From a checkpoint of a small image classifier.
Model: 3.32M parameters, 40-pixel images, arch pvt, norm layernorm, patch size [2, 2], widths [64, 128, 256].
Training: adamw at rate 0.00099, 14800 steps, batches of 128, held-out accuracy 99%.
Data: trained on stained colorectal tissue patches (NCT-CRC-HE-100K), 90422 training examples, 21.0 epochs.
Rows from block 2, named by matrix and row number. Each number is 50 + 15 x the weight over the matrix's rms, rounded and kept within 0 to 99. All counts start at 0.
# v: attention value (model.blocks.2.attn.v.weight, 64x128), inputs 64-127
v.6:67 59 47 57 61 50 40 67 72 64 47 43 13 52 22 36 48 79 60 55 62 27 21 68 47 64 36 44 51 77 58 65 30 46 25 72 32 93 61 57 41 59 29 59 24 50 34 50 44 28 69 59 54 52 59 62 66 24 48 88 61 01 12 46
v.7:46 57 55 64 30 50 32 58 19 50 63 41 67 53 45 24 58 27 52 33 29 54 51 59 39 12 55 64 43 45 53 70 50 85 29 47 36 49 62 54 76 59 47 48 44 58 37 73 33 55 41 34 32 68 53 55 52 83 42 39 30 76 65 29
v.8:56 54 42 61 54 53 26 61 47 53 59 61 39 50 43 37 76 60 41 42 66 34 43 65 54 45 43 35 41 68 52 50 57 63 22 68 43 58 74 62 68 67 26 46 28 40 52 65 44 31 52 52 45 70 46 53 35 59 56 60 61 54 44 38
v.9:47 33 52 29 64 39 58 46 59 62 52 51 39 42 63 77 43 52 49 57 65 53 56 32 58 70 40 51 62 41 53 36 43 33 77 49 64 32 46 41 25 42 62 48 52 37 44 33 74 49 47 56 55 36 51 46 55 35 48 52 58 40 57 66
v.10:64 62 58 53 29 51 59 42 26 47 40 61 67 46 52 59 44 40 61 29 19 75 58 43 30 22 74 63 35 27 32 41 52 58 54 32 75 27 71 35 49 32 79 50 70 58 63 57 44 61 43 27 43 72 48 19 32 54 39 44 22 86 92 62
v.11:31 16 57 43 55 47 46 47 62 48 60 25 69 74 83 90 56 28 38 43 43 67 69 35 38 33 48 58 63 37 71 31 75 50 74 33 60 01 32 30 49 50 88 27 56 36 52 58 58 63 37 59 35 46 38 55 31 70 56 06 59 80 81 61
v.12:72 45 57 48 61 56 50 65 52 44 48 36 39 60 55 58 51 66 41 45 39 66 49 40 31 23 57 60 41 56 69 42 47 41 67 42 69 30 62 30 23 45 85 48 68 23 43 55 37 43 64 42 33 76 34 42 34 32 61 57 46 52 75 82
v.13:66 51 46 40 48 62 57 57 47 38 27 33 51 41 42 40 50 63 39 38 41 65 55 31 33 48 67 57 41 51 53 45 51 28 70 45 66 48 54 32 14 36 65 63 74 52 62 54 32 45 75 27 54 65 49 31 43 30 58 46 38 49 61 83
v.14:44 30 58 51 63 50 40 64 63 72 63 56 32 67 60 69 63 47 56 47 66 39 46 54 59 32 31 53 59 47 72 53 58 47 56 55 49 32 52 43 55 56 52 33 30 18 32 50 73 36 36 62 43 53 31 77 52 44 48 59 84 39 58 49
v.15:55 42 54 39 54 44 57 30 51 45 46 57 63 45 62 50 67 60 43 24 49 63 55 45 36 44 68 37 53 42 47 17 71 39 44 49 85 24 61 27 33 40 59 35 50 35 65 55 60 32 63 48 55 83 44 36 20 60 47 27 44 81 88 76
v.16:60 40 36 59 50 64 49 66 61 68 56 22 42 49 33 46 52 48 57 55 74 50 48 52 64 38 31 68 51 69 77 80 32 24 42 55 39 74 50 49 47 62 53 66 67 32 26 49 63 38 63 19 30 48 44 70 44 16 53 74 82 17 44 51
v.17:34 57 69 41 60 38 57 49 67 69 56 70 28 42 58 74 35 49 49 72 52 43 49 58 55 76 39 36 70 44 36 52 32 59 51 49 35 63 28 63 50 55 37 49 25 55 35 24 64 69 27 82 57 21 56 51 78 50 51 51 60 20 31 32
v.18:54 38 55 54 41 52 35 55 50 87 75 53 35 52 43 68 49 44 76 43 67 46 45 69 53 16 41 70 55 27 83 65 47 81 37 55 54 37 57 46 76 59 52 30 24 23 06 42 64 47 39 59 25 62 38 72 54 52 32 56 74 44 73 20
v.19:41 47 55 48 62 36 45 58 50 45 44 66 55 59 71 60 49 61 35 44 41 52 46 55 37 53 52 35 57 48 34 28 61 68 50 55 48 31 42 54 48 44 51 39 35 56 67 56 43 49 32 73 61 44 46 46 54 66 63 28 47 58 56 54
v.20:38 65 61 46 56 36 41 44 43 59 44 82 50 46 57 61 40 40 43 64 33 34 51 62 54 67 42 40 57 44 31 56 53 89 50 56 34 40 39 71 70 49 44 37 24 69 59 44 48 63 22 74 62 25 51 41 78 60 55 36 39 54 43 27
v.21:31 37 61 40 77 53 52 67 74 58 60 53 29 56 62 83 44 51 40 68 63 46 56 55 57 66 26 36 59 49 55 43 51 47 83 51 47 44 21 54 40 50 47 33 36 30 51 29 61 64 33 88 55 24 31 63 63 53 59 40 71 29 38 58
v.22:57 32 58 35 43 44 63 34 37 58 66 25 67 60 53 57 35 37 60 36 39 81 49 22 28 20 62 79 49 35 65 36 41 35 55 28 72 33 48 17 37 38 91 46 70 35 41 43 61 65 59 26 43 65 67 54 41 48 33 44 43 77 78 69
v.23:56 49 74 51 46 46 55 50 43 77 60 74 38 49 48 64 43 43 70 41 34 45 36 68 44 25 59 64 51 26 44 51 32 78 43 42 42 40 56 51 68 56 54 42 30 45 34 46 46 60 24 51 47 59 56 55 66 53 30 59 60 55 74 29
v.24:27 48 62 66 35 49 36 61 32 55 77 37 68 70 55 52 50 22 50 46 34 51 58 54 55 22 55 65 47 35 67 65 56 81 46 36 27 47 43 63 82 64 54 39 51 56 44 72 50 63 34 48 38 41 43 64 60 76 51 25 46 87 56 17
v.25:24 51 46 64 49 49 42 45 31 06 38 49 84 54 78 44 59 27 23 61 30 59 69 45 56 60 57 39 31 49 35 41 74 66 66 34 35 41 34 63 48 48 48 52 68 78 87 72 33 72 44 52 59 32 46 25 48 79 73 08 32 96 40 53
v.26:74 49 38 53 33 51 54 53 52 75 54 52 41 40 19 27 45 54 81 42 57 39 43 58 49 38 46 70 54 46 64 57 29 42 30 59 47 79 75 49 59 59 45 68 48 43 29 54 57 32 63 19 31 73 73 64 47 30 26 89 60 31 52 42
v.27:47 64 57 61 50 49 34 67 47 40 50 72 47 57 43 36 67 46 36 36 43 46 54 68 47 34 47 31 41 58 38 45 61 82 35 54 40 53 60 59 76 54 32 42 27 57 59 74 22 47 34 53 48 58 38 42 47 70 68 38 46 61 47 30
v.28:34 24 61 54 42 52 43 49 45 60 85 33 73 69 83 78 55 29 60 25 49 64 60 39 50 14 50 67 52 25 85 34 72 61 54 44 58 05 44 32 82 57 74 21 46 31 45 57 68 53 44 58 35 58 38 65 32 86 43 20 56 99 99 46
v.29:48 24 44 47 55 57 46 49 50 45 56 25 69 58 54 73 64 40 42 39 58 68 57 28 46 42 56 68 51 57 73 36 61 21 61 36 62 24 40 25 33 48 84 43 75 23 53 59 65 56 56 34 30 61 48 49 26 51 56 32 56 75 74 84
v.30:23 52 48 69 31 55 35 61 29 38 71 24 80 67 49 41 58 14 44 54 24 56 56 52 58 37 50 66 46 37 59 65 51 81 48 27 26 46 28 69 83 60 58 57 61 59 55 70 42 77 30 37 47 37 52 58 58 75 59 22 46 79 50 23
v.31:55 61 54 45 73 43 47 53 49 30 19 80 26 41 47 37 59 73 25 46 34 28 44 62 43 77 55 21 49 70 18 37 55 46 43 66 53 54 69 56 29 45 37 52 37 63 80 60 30 34 43 76 78 58 38 15 44 52 76 41 32 48 35 62
v.32:27 38 46 61 35 54 47 51 46 60 73 33 72 64 50 58 51 20 57 52 67 47 52 51 64 37 51 70 54 37 71 72 46 61 46 39 27 58 45 55 77 65 47 51 49 51 26 52 65 56 45 44 39 39 61 76 54 61 35 54 65 63 56 23
v.33:50 30 41 25 50 41 75 18 55 46 55 44 72 51 59 51 39 44 56 43 66 71 53 18 50 59 62 50 64 34 48 31 37 10 56 44 74 45 49 30 29 39 62 60 68 48 51 44 72 49 80 40 60 58 70 43 37 40 35 61 47 46 70 71
v.34:66 41 41 39 48 44 56 50 69 85 64 51 41 52 39 56 46 64 72 32 87 45 36 54 60 46 48 56 62 44 67 39 48 25 24 65 78 49 81 30 58 54 46 34 36 24 23 41 72 28 72 43 42 76 57 72 30 36 19 76 73 30 80 43
v.35:61 52 36 54 37 64 54 56 35 50 62 28 58 52 41 43 63 44 62 32 59 61 61 40 51 15 54 75 39 46 72 44 62 37 44 36 63 31 66 31 54 46 64 51 76 34 37 57 54 40 58 13 34 76 53 53 30 40 37 49 53 61 87 59
v.36:50 69 34 56 47 52 50 41 30 15 30 55 69 30 50 39 60 51 43 58 47 61 77 43 67 65 41 42 40 59 39 50 59 48 49 43 55 61 49 69 55 38 42 61 73 67 69 63 35 47 65 33 56 47 43 29 40 58 58 44 44 60 50 46
v.37:71 42 72 53 60 42 59 52 55 79 54 65 23 53 54 72 51 64 68 41 37 47 35 55 32 29 60 45 60 41 45 32 39 63 46 58 59 31 65 29 47 51 62 30 22 33 42 52 61 47 41 78 47 65 42 52 55 48 43 58 45 46 66 63
v.38:69 51 52 37 50 42 71 43 49 67 40 63 37 34 32 57 32 53 70 56 50 51 45 50 40 44 54 62 64 37 50 48 26 37 49 44 64 44 60 41 35 49 61 56 53 48 34 31 63 49 50 49 51 57 64 38 55 27 35 73 36 28 62 64
v.39:52 76 47 58 32 49 58 44 34 46 58 67 55 38 48 31 46 49 55 49 50 57 57 61 63 58 54 61 44 47 50 62 56 53 41 53 32 57 63 70 70 51 44 70 60 62 45 54 47 59 50 26 48 59 54 46 55 48 38 40 58 59 49 27
v.40:52 61 31 42 68 45 61 26 68 33 30 61 47 30 53 39 51 68 41 58 58 48 59 37 58 87 42 22 63 66 21 39 50 18 51 66 59 70 43 51 24 39 28 58 57 63 76 45 57 38 71 55 75 40 72 25 45 45 54 64 33 18 29 66
v.41:55 73 51 36 39 32 75 24 43 62 48 59 63 26 32 16 23 46 74 53 45 44 37 43 47 60 61 55 61 39 26 61 15 48 31 47 47 78 66 59 53 47 31 75 59 79 43 43 51 56 64 29 60 49 91 44 63 28 20 82 33 38 42 41
v.42:50 27 27 42 54 44 60 24 58 58 66 49 56 52 51 48 58 58 59 35 95 51 51 36 65 61 48 47 54 54 59 36 50 16 28 70 72 54 71 41 45 46 31 47 49 41 38 47 80 30 81 45 59 71 65 65 29 59 31 63 65 44 75 54
v.43:64 44 60 72 30 53 41 63 24 61 55 30 56 68 40 49 52 43 66 31 18 63 43 49 29 13 70 75 41 43 59 57 41 74 41 37 54 36 52 35 51 54 79 42 59 42 41 74 37 51 54 27 29 76 53 67 48 59 43 48 49 82 81 55
v.44:69 41 55 44 69 48 47 56 60 39 38 57 22 46 67 76 61 77 31 51 43 56 54 44 42 54 45 35 42 68 37 17 68 38 75 55 83 33 52 36 14 32 55 41 53 32 68 49 39 37 40 64 46 62 29 33 44 41 74 33 46 44 58 80
v.45:41 33 65 44 58 34 48 50 68 73 64 65 33 60 71 76 49 52 54 52 57 29 50 62 55 48 40 39 62 41 59 36 58 67 52 51 55 30 45 55 67 47 47 32 29 43 35 43 75 56 30 74 51 41 48 62 63 63 51 43 68 47 67 46
v.46:34 58 58 49 45 46 65 24 38 53 51 55 64 48 61 61 33 35 52 41 25 65 47 38 43 44 74 44 66 19 36 44 38 62 55 49 42 45 36 44 54 43 56 39 46 69 62 55 54 77 49 53 69 41 66 50 58 52 31 37 24 70 50 43
v.47:65 46 33 34 37 38 73 33 52 69 58 42 57 45 37 40 40 47 77 46 68 48 47 40 52 55 49 69 54 38 64 53 26 15 37 45 70 58 63 34 44 53 54 68 60 39 22 28 83 50 74 26 47 66 77 64 43 29 15 79 55 31 64 53
v.48:52 50 44 53 66 55 36 62 59 67 60 47 29 51 46 44 54 58 52 61 70 21 47 67 58 53 24 45 55 65 65 60 59 63 36 67 44 63 47 69 72 63 24 42 26 35 29 41 65 35 39 64 40 48 37 66 54 53 57 60 66 26 44 32
v.49:52 56 66 39 33 38 60 36 34 60 49 68 64 48 48 45 42 42 62 36 25 54 38 51 33 46 70 43 52 22 28 41 44 77 30 55 51 46 66 50 68 41 44 48 29 73 56 58 44 61 46 57 59 57 62 42 50 73 32 33 29 72 58 38
v.50:74 46 58 47 41 54 62 61 43 69 59 43 34 57 38 56 40 47 75 47 37 68 49 49 37 25 56 77 42 49 62 51 34 37 63 43 61 52 54 22 23 47 84 58 64 27 21 50 51 53 51 17 27 71 56 64 49 17 31 73 63 38 61 73
v.51:63 44 41 31 58 34 72 15 64 60 43 72 41 38 41 39 40 65 73 47 81 42 37 38 60 72 42 31 70 48 45 38 32 17 29 70 68 68 68 38 38 42 22 53 42 47 47 31 69 40 82 57 63 64 74 49 47 46 23 83 48 27 55 60
v.52:64 39 27 44 58 42 45 47 66 56 45 57 32 45 42 23 68 72 56 46 85 30 43 62 64 68 41 33 47 70 62 42 45 34 25 75 68 75 78 54 48 55 20 53 38 41 47 54 59 14 77 52 56 77 49 58 32 52 40 72 51 25 49 41
v.53:49 48 49 29 79 46 60 45 86 45 38 56 31 50 72 81 40 74 38 67 51 52 51 50 48 72 36 25 60 65 38 35 40 33 70 53 63 39 41 55 18 41 42 49 46 46 62 27 59 47 51 71 59 31 37 37 55 32 61 45 53 13 35 79
v.54:42 43 52 27 61 31 73 23 65 62 52 40 71 56 62 65 29 49 54 59 42 61 53 24 46 70 50 51 68 29 43 34 38 32 69 35 66 40 30 42 37 43 69 45 61 49 47 23 70 68 60 62 63 32 74 52 59 37 36 53 51 43 48 68
v.55:52 52 60 28 63 36 69 15 61 47 37 85 52 40 69 71 31 50 43 55 35 55 58 38 43 64 53 36 55 33 25 25 55 45 64 52 69 18 44 53 44 27 61 36 40 60 63 23 50 60 35 68 59 37 53 29 60 54 43 30 32 49 67 64