python train.py --model="image classifier" --cutout=0.4 --norm_position="pre" --mlp_ratio=4 --dropout=0.1 --inner_norm=false --kv_group_size=2 --init="xavier_uniform" --beta1=0.9 --ema_decay=0.995 --epochs=21.0 --decay_fraction=0.4 --final_lr_fraction=0.1
Rows from block 4 of a small image classifier, named by matrix and row number. Rows with one number belong to one neuron. Each number is 500 + 25 x the weight over its row's rms, rounded and kept within 0 to 999. All counts start at 0. Numbers have three digits each.
After each neuron's rows are labels from the 100 images, of 14976, where the neuron reaches its largest size: "colour at peak" is the nearest of a few named colours to the mean colour under the peak. Only what is clearly more common there than usual is listed. The data: stained colorectal tissue patches (NCT-CRC-HE-100K).
# gate: MLP gate (model.blocks.4.mlp.gate.weight, 512x128), inputs 0-127
# fc1: MLP up (model.blocks.4.mlp.fc1.weight, 512x128), inputs 0-127
# fc2: MLP down (model.blocks.4.mlp.fc2.weight, 128x512, transposed), outputs 0-127

gate.206:518448477518468459536528493481495522531539488485466455517510501474499487503511475517476465485517502463499515489553495487492498501502504540501525494485506520489472520531485440552497528499510525507453539488499506490494475468540482557533513463497461532498500527509491511492494495486464542522504526560507486494519529492565458532475488508516497469521522471507465505501462488531492507491513
fc1.206:497506485479537451472469532506535483487493518501513492547535475473541487529566461473514479543498469520501486540534488513479464521488471473468518465531476477505465544513511488497537490510537508538498527504472484511467482481507524510468492490493513545480464519505499506500519514471501462499460472457484489524484488484476464526512521481523489532527485517503527512538520472549476505467495
fc2.206:487490550532485512532531479479479503522517496553470514529515492471454502470486540501538548496473508507513511507472496495529492482505553510518496472492497536461499493471473493513498523509477503506507455436519492537488543528502576493472468496483511505528533512490464502487482467552502507472494471525502543479510483502504500486539491471428512480528516518502510492483509497516488471519520
colour at peak: brown

gate.402:484496443532494501496503531469463505489531470447526464502490481529493534498493528462501490495534497484496535522508509523506521515508514500514499492439481560490491487471456488516456525474481535502463504517497551484537531503515518488494509523527486514517527514510506547473489534465506518510498505523480495435484510504511507509481462492520506479446462487511477549480475533488554463504505
fc1.402:482494529502510477494493527539523506520500506485469533513551472475507494502571499515471481567521471494497493501495466535511496498504500486485533432496522507530450527502496472474518472502530508517478538489491494487477508469498537509435501490520475537484479468521518508487544473470483499500500502496496501497535509491504441535475515495562464517490462506511509508534542491514500486456473
fc2.402:497497530485507484519519540510483488511515509498478531488496499512478498471503515504431482455496512535505519507456555533548479509531546504480535480479478500514497516492485469516471535485501500513492479484531528479492536476489473463457518514530501483556540476506485490524481456547521546496477438520530517503473520431522519507477492510495488494510520489460476497502513512504494477456521
colour at peak: pink

gate.268:499437531514512482535507484486501510501495462485492463483513483502529448529519467482523470514482457510519495472540486510487499522502496517520494510483462529480500481489479472507484521514500549479443501471538544475494511506527525527492455418508477509510483483484512554427514509495487516509515497508553501489504472513534470542477487535528525489511460513502510533500487509503523515499510
fc1.268:508498485526509497507541511509479530507557519490496494514499490459494495460475515551459480487504519478473477511510466451519512470521516535522543464494510465502480539484493480524475517468512488533500479470519500513536480454540501518508499489496531519540510543518481482495446494486497556488519516516501516489507527472521498516480494482465449469502472454536442472533500531518511462480504
fc2.268:521523521477487544526496513526544502478494522519476494477487519482496490458472515510524514476491470534480476507489464481528535490510531502481542513523502513541516512450502483481527505466481459519494451435519471530468529494506471527471492480481545517526491494474466476508496493517503534480507472467512578481540450481489540529502509481454521471509483496507507492511513473525505496507531
colour at peak: brown

gate.357:543529489507537541480516437466508537485500530498527498487498508511514506541484498516488499532498536462542516513519474454483538482475473493526517495533464495495482472543500473440537488478539475441483468523497510492502503455513497547499509479535472487498528497527454551512495494498505487500499469464496493514489487513494472509534505510549507480534459503497494500451524526522493491494515
fc1.357:474501533506469450522529505510517461563486510484453507459501508492486493482528517516459495474505491483484474492479531560523497522483529527494546487521503474514480503493537524510501511516479489540506525505483477516435497478481426510491482499520471472487512494464490465527526475516475521547539459518495501508520521475521497500494502492506481474508526535515508505523484435535456507496498
fc2.357:489507506497527507487490485500509529492461485501512455457517502504538495515491462520494510511526546484518477480510476508474527546522473493489531495550511462517485517510510507488494485492537471472510499498504525502511502505499486538487513483507452477508497519499474524505505492476487508532517498443530508505482500519511493511477480511560491510515350516472504526498499507501523553493495
colour at peak: white

gate.476:489474489491483490474480516538532489496509463452488526454475502470487531522527539506508467530510461489526549471513496467518498502500507511503516482448525537559487499518526476564514506441500527509486526494544497485501494460500549492481528475527504507502504476501527489541484488496525529492474503564494460495527519484528485523467510520488498484475487485501466539495471498515497469456508
fc1.476:472489453509480470469445512536524521493499495478511483479502506508499536535540495479506490573554489492512548485508482502483515489474504477458527462469497525492469495526508456476516474470506508503469512487515503468474489483519578524474517512510486541506483466494539539511499493459474485495495530499507485474473521520521458528493519494506506519461510513460505541510536488510531518470484
fc2.476:512526529517467524529493509487482509553494534524490509481521490468441479497497505502519509508447458471543489487489525470541518519474534497495549459508473538506484481495487492484523511505500491510455471487505514505450513461518524537477514482521472498502547508491457522503524441533478538490486445494525539483525464484505523492523500488521505476547497505519522505473524471522486506525534
colour at peak: brown

gate.390:509517516523549501482495520492476570514506503474501457517533547525513500531507488521472477470517471500497495454477489455522503483515493509462539483523509482504512517464470467514526522495516479479443452491499521471519496529559536505514507466516503515457491505469494488496513473509519511429482499461522502535540486525518450499494492464524487525533478497503482511488548496488493523484490
fc1.390:509521529457520500487456513502525514484454498509513533506521542521533472528531474562488490501495492513483480476512449489454475485524475485482476498539530505527563520499498480515546484496528482525486507478509484495512495524508498509497516466476543511481445470482496448517536491487511471446474542475505502514527496495498493532491522465527476524512459475497533471500509516465503486453520
fc2.390:564504547497529477462470493503488512474482511524528516474475534514490503496531491552493490484499489511499478533478510479508492526550481517482518476519473518493547502517499438505535527482483455492501472468547490531481538510531525540498529486486517458508496473490477480533472468550498505476520464507537517493476507474485530503504484510496525520533490444479481493459511517528531486479533
colour at peak: grey

gate.63:518484532516508502464480490518467526546496512492481474543525557509498532506479440500469536475513494487475489483494494508504483467490511509450525513504522481474506536476505475508519479497472496443512475479452483548506464528508502516559468464465483477487467524490527458465505506517466528503494532493492470525504498548514507502505552470469485519517513535511498524494512485496478547515466
fc1.63:503461513543511487514486555527504475486530498487495494525522475485501533483492515479510494510501474503486513512497462488550475523536538519484514498473524468488472478438457502517481523475491512536480470454522514473505488511529527485509542552478552543528469544482530480484519483479501515437503511521489537445511461493512512493509497482456510522462510481513476504492498499471532510529495
fc2.63:541515500504504529527539440475468503509527504533493523445486519533485463508496498540507524475477515469500469508541471469506522537521520527518515487522458523498520484492486485511500529512488457497490494494495485511494514476526440528514531502508499494518489535468445478493491497499500490499553482514550513465530472454538535471516466482502498460517475487533473482458453496492497476519520
colour at peak: pink

gate.158:485515486474529560434500488480506529528503463517488502474495525533472523486491488541475492493522530517486481503497500479472523487505500491492512475556496478539548559498533509496525485525535460493526507488450450517487549520508491485480549508482496539468511507529482497560493508484503473473461506465497528533533517485480510505481500456507485509494475473508495493518528480472488460488483
fc1.158:487475478496523488485526494511463505501582486473503492499496511500505528480500508511464476499525562481512518545509511474481509519496506533512499487491512456512499525519514513529474522497516515515540480503485495520520485475461491474518510484541520502503503570479504443521443509464520524506497492520487492525499558450507536526495482514475441468493488453507425509496491502495515487482492
fc2.158:485469466510493454493509488484478490544502493493496521484502488518498506527501484507462500511507552453520511477526524529476472529518501495533457511484499492464497487537509529526448498547510531482516544552474525498527468483485500492530513538509450464499511546502499532484493511472475486534505516550500431508474535507500513458487483532537474523476527501505490517495469500450506498502465
colour at peak: brown

gate.231:528484497487461526496513544520529534516493519501491492474469551513521495521490518520523455425484474513483491468515478472508525506494540522488521507491498489525509490488509506525523489481485473491456481478519447499502479531549482534549515506515533499457490483441498492467508511512495541483496527460476507518525482552512498485460519491481537451497485493568508515520514474488498502508476
fc1.231:534536474514494502466484534504524473472521499469508488454472479507481524524467504492515494513534489530488513546515521517509493472465472517488527530466454498507470512545558528514487511475478507514537534518502501536490482495502485492469513535510468530547533492533503551480436536484494508505493471460488478516455515496445496497470528496469543506492475472491525498520478498526487501504462
fc2.231:535486554480511474494458500498507510504476544473499534473490543514491527530523504551473478479534500489511503514459509490482506509521489528479523505512508497510493505534537501459530531478456449501528481508566474518479498474480526493492508482548500461509508445451489499528498447551499491506498470483531485514496552475488478488472522553508500472494514493508488472478528498524504497469504
colour at peak: white

gate.371:504505506477487489478470486512523546489452526502513518510482473520546481507497483517479536521498568497526527517513524545466491483474491443481501483490494487475533518534506491460523490465543517455510489526452513521516507450499448544512495485494479492531490523510486500521500518537491487531525503513510443512455530497503508542537534504509485526520463471468513499494524519507497491448507
fc1.371:481481507536511471541558508471454501533528475489487462509517498514502520503496527528438479497502517477506474499468536494522524495527518525490503458508482468502487482452443501505477516528509496499494470530489544471491492516492477496484463533557491517467536497481486504504519476513503542533508476513532480491523519479533483499506451513575471469474514518510450505496509483527501520521478
fc2.371:517496517511501511515486465476473516511517518506517473470516527527469499521502545552482501521514542431499533509487483469506545515501494526496499473509534496521481462494489490465503477535479510460492514518498511460489500463489488555516502512530464485501486504481478525482529507486465489495536513497524509469524495501530486493508485565550481496499440509504468475433508503461492548544516
colour at peak: white

gate.46:468481501509489477497516521474489522522533512484505504537514465513477468490538513493462463508509517478512535521513487532489482469510484503508504446470509522505477531519500430511497504519495521493488556497476537469499509446501500501470470482512438530519515505565517550505520510483474515532517516547499482469490558485534468529484476490550455505510471484496483511496519528515500476484497
fc1.46:510502517476488496457459527509547481490474485509499515499511511516527542554519492459490489486497494533514500539539469538476466521491472458463533486515504504540484530523526474517547460476513490506485514457490469548480497494500508524499533505492496533481484516512474502516536492466470461480459463506464509532479485493469465534485542487499512537513481548501530522508525465508478471466507
fc2.46:494528552527464523521529468485490485519505467540449516494514481475443524472505546508545500516486489500474486513494480497528501493511527528525507514532507513513493497484519538504511524525469471529537484434490483517456517516482531505444504517462503520513509485503450486525471471531487487461534467503529553473524506492480497478508487510452512503517486517501537475494491470496455501534505
colour at peak: grey

gate.134:534493506492527499465490545486487483519483482474524468463465493541489482516473464492481502444519470503491494520525504480492491500529542519481519477511471524506529470485493495523518513511468484467469502495532471525548494488542488508558509539508519476497486510477472492462499511480509560462482472484540509472470448480489537473464481527508526490521525490552535521496499504467535535520516
fc1.134:515556487494455526500507489530516514487495520509472492507497497482487512457497560529529501467517474501456526506450554516544510513468488507477513546493534536515506526515520480478506507492484514491492537517502497493444502482505485506485524493499441490498470508540511470543517529524463497521520514537468498484518519497507514488518496475477511549490513452444460456489489476496466480502539
fc2.134:520462505475513534519513484541550513501480502435471513451482488516540482521501463507488448507505515499520476484515474514499531533529518528535510543471509463508476485492519535449474518460525491487513471518507504478495510447500492519484529486531514475542494509471497521485495490464494520520514498489557512535512502481520468504456500547505505480481452489520476468527495483453508520487471
colour at peak: white

gate.425:504492514504486523432444524443501549530503482495477443525532531511472497554528501499536493489490450502497495517532519489475483487471470483481503517514477499546526518502536496535520497503465512487503527509454479520490479527532484500499489478480465547462501480501507505484499537501473465486491501475511467516508491541493490496484505492474517512529488500541549533485494455527472532526471
fc1.425:451419512525517477515506500475452502501528470450502490505507487544489530494504518484482479517482500496518560494478519507510491487501498529507460501456493483485493484462489518533453528495459542509522503534481530487526502512478511449481467496525507502505557489474552502493492515529518507570528503518531479491526536501539511506494471509497497456464495502494478518470478507529516479495495
fc2.425:502499495514491490504556476481486467510514475452497463481493469504495501518463489464495499496501548492550511517490529507524504551502498531537485530482487465480447456528522528500455506519504562476524492546509527470505505485480527497503495500559483478497535516520487571478485489506498502514512481512523463532471484489493502455502466556517527518498497539492467494508505501488521531513469
colour at peak: grey

gate.228:560523468495496543473459544497505534489485533518512459506458533518501487531478490486507509452512482493469453531475522492509532520478496491482498500485481511511476487528510495478523487471475475481483498533503453502490446528548461542522514532529493508472482478507473494491505534503504491509465511447456445520488494531489485493499512497503544492510528487530518519504538487516486550531469
fc1.228:482517528557483455484474504494497500510509497489489524545531471489482517481511539502503523552505485472491517505491536553523468452460485484480521477496513472460485535514515539488472542505506523524533537528453535482474475464483473489454463486493452535513530504530504497541495493512483483519524484504506470498491549495471492521514494472504481535501473508476535510521462501543476512487492
fc2.228:443494497513494505534533484489470452519536467476482528530546498542493517497507537498476489488491509513555551477498507491502504465508531478517474445482496515505486483459450505507466501516529510503513470501526556463506543478486516426471517511527522496525526498511520521513495450498521542464487485528514505502528500495527473492503473470507468480498542505506471509489511517474513463495499
colour at peak: red

gate.94:502479484498520515477499493493477510478492510514553522500475484507492460498518462501528507568491541494546497530521466484455500484480492481560475464504447494467534484481487500487466511505526539501539497472476518522538554490504516495505504474486531494517519531502481537483447517482506500516540506507508533482490485489484543517524470491492511478505421466519483513479475542506529482510509
fc1.94:512533474513501516501558478482506475482503503479508495478469505543530488535457496489478455465496528487509459487504468511500523531555510527542538499522517501472468458519477491447501496495507473485474469497569501478496482490528469536489528542523514448497499522489459538487513472461503524506536465492522551479488471501497494472497475522511528478506498528500468498493527522468508522512509
fc2.94:495514520495460524538525457498512464488517504504479534510464445471501473454485522456488534481494492521525512543464528519539514521475547469500516472498493501475446509528489528502504521475508496514501474495496492501470507448470495513490505477514524481504542499503483486538530464553525479477515449535528499512479501450509532518552493506487491515507530554476508475512522497509505503466532
colour at peak: white

gate.335:553570488486510518464518473485512506502505491514529476513511550486490489535492493541505482490507517455464446505516440472483524504542471511540510483541528517529510499524502473469524461547506491463511515502482500534502488522507482540534492480504505470462473531500445510456493506461476528494507511457470506502509483525463508484489508512528491482488478509555508494503498514495459518517488
fc1.335:503496496520483507499521520487506443484481485480531481466475512556483513506467526488498472473516482481508500492484461496517520527537529533527485472502535553509475437496477518493490497507459499486447521459546502499488498528535508494509553552523506489483513518488506524512546482472499506467521490502500538452523464494489526474474478506512538476475520497529478522474506515439526503523531
fc2.335:526507487518472488469504477461468463498503496529526504496512547527497503496507502517493472513491504447486501499553462444504507512523476557543504504548508530507549464507503476512502496552472508492487536503486494530520512530532477490540523517485488489448500541493475506471473503495487488499499511523476512463524469504476515442494478474513512475496480473543482535458470510511491468553515
colour at peak: white

gate.248:517510505530505501476498445464480537477492516484528507528467489534500503493480501513451492504515544472516503532477555509508510472497476484518510476517491493466480500527493495449488496491515486458510504535461514496520516470533490514508504513505449462512530506543479521520485486542483468532560498539550452502449543490491481477529494486519478539491461482466486481474526545520504492495499
fc1.248:529545502475484480457505491506477452493453482480516487490488553546508529504521484511500477467526494471472460504516488481510503544525514555523502496538517571506520481524512489503540477517457487502509538482510462580505512532516485520535520525505510468466466528463443475509492480489499482508516470509489513476489476488479518463478505479483498490503513490505468531480470505495483508516509
fc2.248:533530488463490520485491507490518484459487492518519521495461554501497516499521518536505503481516494529462449507509475495485506497506492505511442513524493573528486475517510485517512468483467485521511539461554443552526526552509521529525487535491556512456469497489459498493510543500506452468500499497451508475482488508482479478480497491470535485479522491517492503495475505489493501503506
colour at peak: white

gate.470:478450504488527510527500501516485549550486537526482475511512509481502461506514484511498525457475524476524509504525453512459489518546551446478480487505509482502510507451458482468518474519508501481456454473489479509503486508507525541533487498473507502471460536490494519463513496502481503505465547531480530495521489538558504517521498519512488492515517541535484519490531467479507472525496
fc1.470:486481476501546538508526452493477514507482480481514495496502493523509484539478471456513502505490531481552515496531457459435521478526529504541490487505501502478494484459459516462488491510520499475498439472497495495518538500523559486496520475483515487505511523516508574484483470463506481477485517513552536481508466508519485512524497501490500474508466521508473508486515515457548469519500
fc2.470:488471465490468516530500513495519517496496543464501483470467503495515479516454495499511511496448516508516458472517481493480527522465511475510500524495474454509494486503512540476487485459474492522501468515493470498506475508487473545514438485521514499477504486443521520468530545488516528555526525477475494504509523541513515514505512511527508456461448550539536540504493475521520522520473
colour at peak: brown

gate.452:459503451467497482524497493509542480459460469484515504478498492489523518492531536462558473535505483506544514488489485476519513512481509507521477492503509474535484453492486534469531498469531510527504487507540506446480503496482511498494575498487559494494468452459509484560501467473560459474514504511505533500527492518501490489518492536494521513487539507481479503511506499489504519484495
fc1.452:483527484470530510524513472480517500490498535522526494505499447471496413502530529508516490504444505503546498552528525500472491532501492471535494500507455479518524488509499493470482481525504534510509481534517523472486507472480447515472511486500484503506492502522447520451476553509514475527527478498507529487474475499504553504545465540516506493541483465489491484493496497521461490519510
fc2.452:461469493548451461500532503478467470502532467480486492529493473513483544492508520500490507509538526486471520481499519543501488485510528501526446465487546496462485492526502542517461495547492515507524543487465507510520499527499499465502492550492497504483521535509525525501500498495481471504543537541500468461463523523493505456480466490487484501455544525500490535514481509456495486515470
colour at peak: grey; brown